config.toml
input = "waveform_16khz"
shampoo_beta = 0.95
precondition_frequency = 10
merge_dims = true
final_lr_fraction = 0.05
warmup_steps = 180
Rows from block 3, named by matrix and row number. Rows with one number belong to one channel. Each number is 500 + 50 x the weight over its row's rms, rounded and kept within 0 to 999. All counts start at 0. Numbers have three digits each. After the name is the row's rms in percent of the matrix's.
# convs1: first pointwise conv (model.blocks.3.convs.1.weight, 96x96x1), inputs 0-47
# convs3: second pointwise conv (model.blocks.3.convs.3.weight, 96x96x1, transposed), outputs 0-47
convs1.0 097:470374510505478519521444535475483477467479570494518515562486492516544566538418513414497511505416550383527377428481482467474472489498490517475494
convs3.0 093:661513558441448433503446442639518480434468501439505477433561572468499561592513501524368470520504468449467463502424500525565518522530531482461475
convs1.1 096:567519445568520411476422516481565521492541465517478470520494406512538501488518527538530451515512462499493543421554432423465587467443531458513592
convs3.1 099:508515479475425537359553500574471525509517609476436481515578510609446390541434520480460488559516552581551518560467415531464527545563455517445437
convs1.2 096:477474504612494496499380572552541537448510513506525565440561572478582450476500499451455499549465453484546540594429512446445468643475475537517435
convs3.2 092:442459473626430512521517506565565449505437470492466521551523523524486488513537517492500541549460462392504444496419500511488493473586534472475538
convs1.3 101:545466431489373386576519488492521561604467497440511519548447564455505487563551594447501505512567557601528520511476478501558491489615529461563382
convs3.3 107:525422502519492495630478502476591513422518480448566470468525472500442565492418392509466492492517499495457513476518500477548533487447627450544575
convs1.4 097:463446528470568497407340534408479621554463489495525548446469522551526581419454446468518523532515532547498473539423435468473521530496455439517490
convs3.4 102:488593413512435472403521447454481490387416517505495505565497548573534426489516615458507424464508508472484523525574434531500467460507456403562480
convs1.5 090:466574526578391569466456499489436456462478593432497470464431500504458540474464491606525533524495550454490652473547452512440499392470522464550521
convs3.5 089:506474485533472474494478513533498507520480486549623531516531483538482437559561559457508432559530496566443507468550554483561521482501447497531471
convs1.6 101:422595516493516467481517535556559529536455474507531506598536518550560477425528595509447446521534495535503429407447468555424457406490504542450486
convs3.6 107:534485452491557510575525450477473549440589463510450472533463404596509607410454566417609461535465490479506554477483547485552545558533376456426518
convs1.7 094:465486503527478565457628444493499499485495473561582530425501550559482513406557471440456393502448500528455570506564468467426514511581536465485460
convs3.7 101:413433436489513550463501507556500468410490533490451479484448438536484475516457483469577507409450481516439563571482460467497456519470566435586568
convs1.8 097:480465454499608456406435435514499507477426550521451527482500470438494434505473548530395524482539483511565423454514519560539492484442484515484383
convs3.8 100:480504495515530542479495518338461447525521380510505524445607404463630520547520506451499477519511533471459498500489518427421547493534431462419392
convs1.9 100:475511483582480490548441592451515549581431505458465480624432544442554469504545450471519586526502375525457611548537500550545561532498441509515449
convs3.9 094:517512572498427553451513502605507523550407529491468497500544549501461590414601514505546438494472503466480474570518522614594543475465498426541542
convs1.10 094:505641430449481476616520464546560496542516477545559594482513450626484459466447495509534551512523507451460528447501484458474534480565546527519530
convs3.10 096:478528482598506452559483396589441598521488423560482571539530583452474451540552483455458482477498506516464442470428453513581511480547442433462581
convs1.11 098:516485499437446463538472503591551494487506457525469373458591531460482460479430559465600507565548473574500523406514477405462522487432529444630487
convs3.11 098:536491508599475525499550495407514532457456473603555461432451495473466547432456579474475454534409425449594537415485476471481391454496598417455561
convs1.12 097:477524447513485481533509596560586526562460485495493456485411508480475493501497454477426503520517527590563491423538552498570530509573539466600423
convs3.12 093:509459503566599490397566458404492501538540486569497458499505538496576538494462494533487401542392481502484475457496494466499438519552475533503496
convs1.13 101:602498529489406571646558477442467496515476481474524565457431488486436485434466485579554558534483568427494531453482467426469505458513532482429429
convs3.13 090:548554508485603533507396565430463557567440437484530544396473468523540514507491504534469566432580480537487527367545488434494491520413504512515599
convs1.14 108:439510540557503520457511515627600478532504501488527501455453414512503493550452424502515402497437447493501469553421562549468431433514373538515493
convs3.14 096:534529479541478453490483556454562525544537456552588495489474488494477477537574521578498449521486377380462526522476437502492489573442550519526459
convs1.15 094:516451501539451445496439531597540469418464543484514432490482482475397588538542425528557554445495485468522501535480501525436510458542488565566482
convs3.15 099:512470520458500498470417511420476569463496544466533492566512498423516566491521483529453550478382354521470556507409471527574454520499436528525512
convs1.16 096:557599475525454531450596527538499477461550371422430464514560491614562543413480450498511455466524492516556454499438491492567536527594582557489448
convs3.16 098:458469442435425468533503534508574519455548503472389452598449537508530494498537494533471440474484448525487611430559483489447383542538548458459489
convs1.17 090:569583529502386500395496510527429524526520485593538466462577478557489511407480452490458493423493571437521444466516470495553469478435581547451525
convs3.17 093:407460595428499480489560475506560496579571525490502506472511524516446441449503583415551482528404599547533512491509492451471398509506536458522505
convs1.18 098:555608494459580470499438429433553467567619493593433497485494520469431534378522506441440516529478438592445511436434513487427542476467585456500454
convs3.18 102:513489556521368471488428543508483529529476506511459464601535489461495461593513481495468441529512436437501506500580473462482528485532527495520499
convs1.19 098:455594483499412518623518544530419504486446569519651443509481421554470580515470559518482437497565479431580542509570504594457528540519550467464500
convs3.19 092:488526541549417569439505427487429532490462588477600519552513458547457570476449460370558511601515455474492457472432552435498539461538462481498405
convs1.20 100:483435494450386534540577561591474402539448450417432529526529535424553484417427493484570462550444565513526531581518446563505456547453553482495501
convs3.20 091:559517507425535467492550464510551567430552466522545485514569471525618541465546587511543534380578631388524619515510452507529506467474536550467449
convs1.21 099:552479519452561596496527443501479527527593537510521587488463477480488483472481522548433403670512475478521463497408470426515569437551501494555471
convs3.21 106:497526533502547529476419500506544432478475485500503605494334518448541537469504510485477449465418485532566516500394469454508414555515471528488508
convs1.22 098:481496453596511389533485494389532507524441555467530459534486520551550540549526434495426420497554480552495535525507420575492459529469537496585400
convs3.22 092:529542462530551487500460467463505417420496515510462548440521449534492529555545437573535499515488514523612599546482532514544492616446445522509485
convs1.23 102:420549463556447486597405578449507539662526635508564407499514543475557531491488446592517406583534541467562505447533528495605507511570526438483575
convs3.23 105:479558540533519628507492462487526565402543468528496528537478574491579488493516464515484416528574499583495479516464455485536544499514488545493462
convs1.24 100:457504533580455481540640544516451480525466514508466445404488498522524564472472577529474416507573487508525536580492458482465557486522425451524400
convs3.24 094:536550486520423418603419518457448535461486522441484503601490567445476538508504544579544497542541475514416547544455443497575503525470503551545431
convs1.25 096:450441546523439490440441601383522519536529440487527517542459494497484480420530516507514521539480496504519504460506528554511499510412527416458539
convs3.25 106:498621421532461416553528499581416465498581447452535488563555488424447554499448424550452483580528437478531517586541524464555456477538532525540537
convs1.26 101:484489536473488598535537481425416413522417553587563480535530484494522466383483411542490525433507484475529585513502560472379441527488431514468394
convs3.26 095:449559572531544414521515478428428471432473480591550539467555528474416523505510515521520513441489462506507525529514470506425459349543549411488409
convs1.27 106:457491489507566499547582495593514496452485472502532451554463556445480529403467446478488453604447488517507449499513440475533541520563528528398575
convs3.27 105:426539462507511484458383590504482473543510537441558498508525449499516609485471517486519487491437386516524538518426500433501456524414485525589545
convs1.28 093:500461557416525468474533456559481552345560504589468525526463472474463518469487508526599538395488546569477516595520524585555483567579534504530436
convs3.28 098:534550514538585418438481495593510482434487480574500543482470529491453461450535564430416514502517541418464458486557489514362543649439527547489482
convs1.29 104:445506480496512607464488481484522487443552503548413456453477548529402576457587557512511487485466556461476556533536539557492530402484371576390426
convs3.29 100:550557406473535505476488541510512476508566438434526508583445564517556466482538523425551478443492451603390435422517502449533488520598533527568455
convs1.30 104:575482542470546594485494503483517408487573479557562550427563430417530530499475552521522448492485438485537436464492509459565460556534449515460439
convs3.30 110:524474494489564563570514544478491476472418566526370440535451588517480433482470518444444512492503477504588514543525483586478551445518486506504557
convs1.31 107:470532453578511463439475459517550418438537479393468386535561496478501544453533488490509519436573441478530382486457532433416500507514437496472534
convs3.31 103:453481489513538474548404487523513533548531492460491563502594583487550512526505469545500546475490423408488625504573454511513526441435506413384500
convs1.32 097:489445540485530492587504488474522451511457443442485467575373556471523400446413515436527555539465388504505504518501587594467583502451418504455466
convs3.32 091:516453533467423544449510539498550506489542438463411392512515556499465550518606529513549523556455417531407524472557512528507509537510550564486571
convs1.33 104:478579493467485584498523475497526555565483502460600413470646510473498591503538555559574529477501516416568520564434577440494498440472504520450411
convs3.33 105:505455427508395443482522434461546596493473500505467373556602516468481557590577423528472554500499449499439505458528507493442504537556454498496436
convs1.34 098:520585499456557523465481502524461488462449558465487363491445502484520569382514480481420418555451489438545545456490529560487544548525442491532441
convs3.34 094:556560448503501445552517504547552482571494408505458490541428448539524498493436471417479511489504571480593495473551502520482439496426607485541510
convs1.35 104:509490520584518350574484519462502430496409548504504478581448502490450521498591629510502466537508442542487440525508462588502436530497573468454497
convs3.35 103:546474468436490565560402533619480441516512542515538515542479516508468435467479527535598496471503474521442549501466477437472514513500433475411509
convs1.36 098:516495445590458580455516578495487509480475489502481500506502458497470532499530575440621430497586489573521530530434498511520471429492489523448529
convs3.36 105:526555486475563522471525518457480497502471497546460499490485551468477405418522412446510442466458520528520493520488452418484542452400443543452490
convs1.37 104:401429480487536548480545503449443587469574595458451537407474505478538519507480515561507539500493475482515502536498583571504601512558485413577556
convs3.37 100:423436492479491484444433561509546458478564525579444543491558492457472553527558482444555504453462456467501452404391380570510481520532527486515456
convs1.38 104:569494514470571490517519437573482527451518507460516563486552444522533458501599505500470516492403520409473557511503536507506550453494528508399466
convs3.38 100:551496499556532583397561409576603485452463518515506544542441559478417476488519520450427479486541562502481465440489531561435495479465519552565539
convs1.39 095:526549505478580508372582597509503497482551503396562540506618551533529498499531522520572441534582474571507487450511583551471445477501542420528453
convs3.39 094:581467571536453512425580535478485464510460378456443414520488503469453494531487377540419505485455514373540585500510511433499379485508489444490507
convs1.40 101:607607501563514594525494587518526489498387469507502502446428432438501531474503464505355528530431610535512524493434508586530535507526521486481464
convs3.40 104:478414492487530562509474432486434532438505559489554539616472507515533502495500447517606478524497505475504460400501506532464452375461430428550529
convs1.41 099:525496492581576561492541531477543622458584505543528464393529536493477500504563470467399606461536557545546435514506524481493481494568563568527473
convs3.41 096:536495530392508516476569513451349523475403500438531453500548531514538482569568565490513415604532483652515449497479527482586424585539423506405500
convs1.42 096:428530487523491450453451600539448567510578476543501472449589551529430519475493392517596451605437554432529461513549455459482617501530471514465476
convs3.42 102:559473446410518544505519533504538532523551495538481581430487472480442471448516573419589494523534512418674450522509460423450550452484596457504532
convs1.43 100:427467498512561397522451579462503514486566594433516521437443522547341542516429508503496413467512593544536528415486530526505528572519512518438395
convs3.43 093:461580563596550533570481515504497493549548448567525433548476521513476441553493413534486499522466525395615536557501584478546580569472512560482496
convs1.44 102:381518530519481549574527498514476467468444545458488582574533440369527576484493450449586403452523493460504518537451512486507484483488574442473561
convs3.44 098:513574406524551541533538493413549513498525559537478551497532413416449538522554439481482674593571449510514499506485534503420542414477526502478486
convs1.45 107:490509496513539454525422498475463462476539483555575518548492475508554478477427457573529482495429585460528600514559579577571568475452553517492529
convs3.45 107:501511564529504486587517514467503551483537506567569457469470412542508475514551529492482490484471559475508566471414431531479481486484526532495473
convs1.46 090:531335497550472531588487529518574418514364587397519555501501568518489426510485476416511522564501504442486471528563497490497492445488462509500470
convs3.46 113:477509476492489452492431471531423543494553420457507506573434528543551400407469545548450511492402500534437513451508568557475487426436469451487448
convs1.47 099:488601521461506499484512551508408557513588509558497470382434554567557479542569495484429563556495539553518548517560508462499460516544478452506412
convs3.47 096:528534486552448402502539551433496426556508537566478549516567527438411535549488570544485502471494513486501564475448484547485502532421602444516473
convs1.48 102:540503548555535533536487607466492541437510481544520438575488492499529522518553632468478501464508493387524470471430583492455442488409496394485421
convs3.48 107:409501604506428448405521582469489504506602506569546449484531494574481559529473558554506517414482473506480440617503377571575424423511456569439541
convs1.49 091:538447471509455435478490482474379508558539449577526584555474517456443552491481500507502578457520529631464533473508443496506519476443509546532516
convs3.49 100:600488538449477542502522460497507499514530497424507619554603504538484492532463411528506545559565556518548381504577474460522469493503443570580490
convs1.50 100:489556540515441544503512487547482474468472480505525410531401499512456629523513519524439588512393383499563532602510554547463521510582443402440481
convs3.50 100:549487596527488609399451552545486437484539471495551504482562409485478478471497490548562520469517438502530472553527432466508508461524489451569525
convs1.51 104:529586514481425521512578451462495457545441485422494488447473498573417523515536542552564478499622347556445556580474419535510446569418494502485472
convs3.51 106:494481512473508474502473569419493502411490513401510455497516498450489569523453471553514402586466482541512485486520442618499535519491529624459493
convs1.52 104:488551481516544533487457560492508540474541376515568519535526599478543526556523484541541349476546465429449412462466415581472454543560549460487525
convs3.52 108:529545442469554521475461613528511501509451511486456526537426450509461581448444436519543565530488459549555489455445425342464467481461461498517433
convs1.53 104:463514419498454482518490579497488535437416554528470486534479519492510511533471477463456489569591478388497512433591481492537545541435562508480479
convs3.53 100:492398461494469402546507447576543514544502638548463537555502487555528530472531487473490526529463456497553611510505476487502508569563472446458491
convs1.54 106:477417524492474483517455548501564631557487517426524417564414474531563541529469532423483457561435440430525479522486569451483621506458456449429519
convs3.54 099:456544494540471452564569495407527440546595530444455568450533365478487520530509426605495489445501463521468498447490451520550471469451574482475416
convs1.55 103:487479593482480438439565632535487475508596520473571532493575519496540405448593540435541503505527426508536428476496503467460529491586559549552423
convs3.55 096:501512490545507532507424488587531447493535504588463459580503533464446489560558457524542469498490420478496520520465512482581492549526566369527552
convs1.56 102:495533540510499392450563516497451526595473538504573481492523398471515494511399520401479487544501568533523370454453488466506514495521499470503446
convs3.56 085:531485516456511464557498393470509567498474339470524512527464498590467393440428551607542602460455575530463393501455450505474497471457521507564516
convs1.57 100:550478526502494588596405500551509529456475404535537536581512486509492579550537507396561421457531465441591489482475517536499536546435477544542522
convs3.57 099:540518641532529549485512465530499527495407423507440524544560598513481591523584492527478512475432484542429535422543491475553514570499551395521517
convs1.58 098:534589503495489572566563438549533493541416423483482545581424503464500507468475485471478473454519496432471483572441475514484437510558550442495438
convs3.58 090:538426622585502529403537512486386460538405542523566399504535474562503487458460456524365457547529427563621483531552502465607473509442472457489555
convs1.59 108:474505560463438585493486493503491532540540515446565571624531478556554489473469396499491468465481553618498493484484505497557516490485599566513511
convs3.59 109:500531582613516538551456635533429509561420494471474570538453528533579452603507563476577563504488483548485518438517499436547485541572498497477517
convs1.60 097:465408548532509412559557475528523476444435461455454488551548520617547524448512506481517558523491536560597500452457562542461585515566554490513451
convs3.60 102:540586497522481480476544499524506524453558443523503470440537571473611501492526573583508454517569509515434514501546484540390541473496505435550477
convs1.61 095:468473499511597566588451539523496516492428511502552353482547528393510469479452503497506548509596466499421565462511507564440515581561507434438499
convs3.61 100:527602484539452451480532469554559428522511444543570509574462551466507517552447580514482501590553508522450454467412494557502483543442539517592595
convs1.62 092:444430518524481562596533592499425463521488521444552455515514528500514580493453614436380451483486501397437434487583456509490501419520485589513486
convs3.62 101:535488577516458514521421498606427538488497415466488425475420611545493448473549471509486513527588450437455526532375434475474426559466461419454456
convs1.63 107:488494512446565414493457463458450491480541467508531465558472470544480381507456594516449508524538501587506525447400426441555473452473556470519491
convs3.63 110:513491526495582473581580568488521469436409567496521463611488567581538488515420517512507465424513483489532472504534516514570350488535456519546494
convs1.64 101:589485537446562568522534467572508467494420499519448519585431537597539502509517544481556526467502440548533467515451517593542535526563562468486512
convs3.64 099:513442568527508462417555498449393528430437492419543542511459516543581503505429441555473482410474519532560518470526539517499511487583560495557483
convs1.65 100:444530461499494504554461487511492523491497460562523454504460410482430524500517469473625484423532493443482522490604464550430561517489574552606577
convs3.65 111:493471509498569503476447570572462492548422545553526526484470525407517557477460478583523477511530426454453456551464426393375460505522539506417424
convs1.66 100:398491356532493564445512531518542472466491501502562491505485504518521475506526547480507476489455464569564449428633512510447549397534415453492438
convs3.66 101:585460506562430454533451441452539476521544480519469553523478469459452536561497557384508540460456533476413518491433489478575505590570529446449538
convs1.67 098:435429518494430455475460495482519459559517495559541472586440443542588487453493560515506452513433444508536523543626452451515481490541445545534502
convs3.67 094:541493474489522531494482490488560520503550438496410520519394427465506372554582495496422423546521477544474477509599449480471553469512382444567480
convs1.68 100:451526480474504528442476526519458475504571469570480506524539496554525542526514390468489569416420453473534454547407515464649603550446512519430494
convs3.68 104:571428454458464487424530502520457496447456488426432489434406446519476516530472499517556506559597548392455439459543581479465478416456479522467448
convs1.69 107:504514523496484441483450490525557441464557525471510506585452484619471478480468581509507481506466532490399448591433562501508518520577476498528447
convs3.69 103:512496530478535549479631541612490512500474488519488487470568555401546407436421458510539481539466428533508498470518582599503462612513393559570485
convs1.70 098:519498493501532592528446526471478619550521496480421517477543606434472529547579485404570533531577479512470457521536505490540489528401481470527547
convs3.70 104:465381530491547528544417556515475503505508555515574502424514436485544572485486431523507394489598398466479477616585528567487469412481494503512475
convs1.71 096:422493489561470411579484493525546563596471573450495480466570553525532422527507493440490446520464479497535477549431463561448476512425569443465434
convs3.71 100:550436482511506473450438469424480518543509543477528535510374481527485552535468420452528511488506483492466508577556468375486448453492461521497553
convs1.72 097:515469558468519490523358515571431566561517488452439548445497603557483537469434492520445458504495577593407469485517520499537425522443515439508604
convs3.72 097:529536511390499458445529506567436485519553562462413474521587558559450514501505477444378565477477570564526521577484624558448562514466490502574562
convs1.73 102:472620593530534481461564536466524475518556576504495476493572481547558575521457551582373515536531457559461452489472534478449494458524504519435549
convs3.73 099:423469492460411426506500395509466531560548391587483495501424475435580601510552547467541401432550529521503425488445457460536470475522461440551523
convs1.74 104:518465597479575481553481525431489486485472475520553442543427485399472435530428507535654542514526503472553509483483544536560504529460522406543448
convs3.74 106:488494405353501495484452518500493501561446484589501496455459525453527522408466456471385478511490548494460477542397506521456503549521513527606485
convs1.75 100:476499601483436444502434530455464394506521454484479525521504489472436517454502441489523533437559442513503586548450491520525450447463509504596554
convs3.75 111:519508416474525526503483594563408440423516486575484543487469521489522430486506513472492509471538533575576482552496497501489469469471548433541566
convs1.76 104:472471564533507490448505446539481560496497460355419533541466443476539509607493513463485448497547480504545471535445436373436505442537458497507534
convs3.76 102:427441514440448475533488341488498509531474505453377488472502533570539497547506508514449480423538497527514571482436516452489522421519554532582428
convs1.77 098:583539562499490491460466522540503476521558476515492552484508464508547483461405549476482523346479519415564524486574558381551540412539492444475466
convs3.77 101:459578528552447519558554495511539438520513443503506497586567485497548569518436415593486480496516528525465434524544555499489528476505538535438525
convs1.78 102:480464581559474477551486488468537603446437498499512423542524440502444484445443573515586499448517543493546475506393485520505477507537438493548597
convs3.78 093:522439461524449489480610583549427561487465473523458473499478579489586475594550533455467467464572488483453494480452467436547462380436503544486471
convs1.79 102:492566475520488502514481575494511503460531496456460529472554499397476418472550544534500486483435612519580633430454475508468469478473503486451426
convs3.79 109:503462536530552591466520556501384506431505570496518490456442518469472494485423495527550463533441479508570444466402496538440557429607581519521475
convs1.80 098:539422607495559541613487445454536438586521517519430501568498478476469493463474536518436448507394573401505503542522398479614534544492485466537407
convs3.80 096:510521488574475564514455412453539547424426517490539491527467546415461527494492433445503588440569496479487434400529515436605444495499491493379547
convs1.81 095:574474468542500500509504524586465447458455563569515496378526464501462506474514520489483467583472414415538363471418502520473573455466483441483495
convs3.81 100:500424527521549580525474496488441533457561542563468524554572469499535574567518524539534524476441445485511527527530496459439458448505493587458483
convs1.82 105:534377419542580548554461487553494468486518446479560446493519549538483542476486551481591510475519532537431453471530487521538437490529556509497551
convs3.82 096:419499542490496459515557499469539589567500532505523407527506426548535499506517471510493483529499464469457491478589549444452516450434490523541520
convs1.83 104:473455439548486511542557459577509462493572509507455427536506445477488496437540564460431525565490484538386555631461475560492536485512489494527458
convs3.83 095:452524535531395435536531516463458472532438534499574515486556449579560534572509509542417543443569453529490546536530520525459466474522531519506450
convs1.84 110:560456603570561472544500437489506497532473480463434437483491508466525496639485498473465560537535491649551519439498577511488506504529570472479565
convs3.84 100:355536365594356506381468490488490511568533519484469478565507556446524498453455498500550518417501542564483476458534520517507494502427507492454499
convs1.85 104:429482417506493463512484482518513489475448540498530562578520453486525518510399442540532553503498525538507556526522527571462499478475465497461434
convs3.85 110:500507473469472555496527492497422510545469533562495474563515457408517450505474504463533475485479456483570420534500429530444426544534506468574512
convs1.86 103:451543511551479517445405534464579518595512509507491578504525468492515517468424398539539608504500490518409471513520552477481542493414562458528555
convs3.86 094:520436553556450520524439524417489430476557521425502475588454538500551596530486516591490370550620492535494480548488490474544475459445505599456416
convs1.87 104:444491538535499509519478475371475532464431612407546444436539568489464495480488433490507516423543465427456522455637459533517528537382528523526470
convs3.87 105:524551491571485429501437469469545465591570501482508506524468489577438538502489444425528535545450556481573548504443576458531440469431470627427524
convs1.88 095:467422494472420480527460488536424544521397546593532504483484513610476527535493593532490488492540482459499531382515511468460514571538419539465430
convs3.88 101:512468467522445502548473470547522373443493500501572436527512520534474494571490428544570481572515478489502563524471539401418520559622402464509573
convs1.89 097:541540499575435522441512410435588524457470513430479513562492501467549446550465502536470524453493533460435520422526591526444520568420460468461451
convs3.89 094:551498523529485474514532537546480487558459416546389538417447473535474475550553415418555482540578446454448552585501491497506434620439513548479448
convs1.90 095:427534508513505491504515492501460507442575489490401463573534450516422543580439515540385432468538539560432505484538473557493545459573473490472522
convs3.90 096:461470406586530507556460408513483709451629519516452476546503544438516479529477429470508478500546526432453439552443507456482511470516481525526570
convs1.91 101:512431460427508505485557597453456495563547391413598550424453564556539504565494447519592458466506500475496527419462509447555538464472505556496528
convs3.91 106:506459461523500506527498544506478638492426406486468526488583601476497590459537447504534475486543393473400483517434518505582481452419497533493570
convs1.92 098:509405537419553499526500506442569576427535515498491507424501488442406593426470469497535500565431490493456558462439584453499467495539565459507404
convs3.92 088:524639526460543488422529505462440494541579519559580531464566466424558599501646526484556535521558449635452525491514440530490425427471471516439464
convs1.93 102:467515520521577599546510534510495489499447570389522438481549528539558439452510638475500517512608536562575499535512513532484562564531472504439398
convs3.93 110:469526478531390489456493504449460464419529494509485530550577592437550439543548530517519533429533470550439541485538502453569608547504481441510516
convs1.94 105:563569509585561504528482513572478580490552483516437544440525512473528601483483560441461559516491491614492474462478500431521512444413459451477485
convs3.94 102:461544438575532441561453502443491461600423470450505542578437488526403497467505502565454541430552460445526441468384520472537492442418527407475458
convs1.95 100:545586494515509473473507476492500445476512453498412565573558515546522614435484437477413503500580474549504421554528492505502521514480469474399557
convs3.95 094:578500499545524492595445529431597546510512437562460562491526485412433510562566571519379582498452540493454476496402483499579513524529535426464531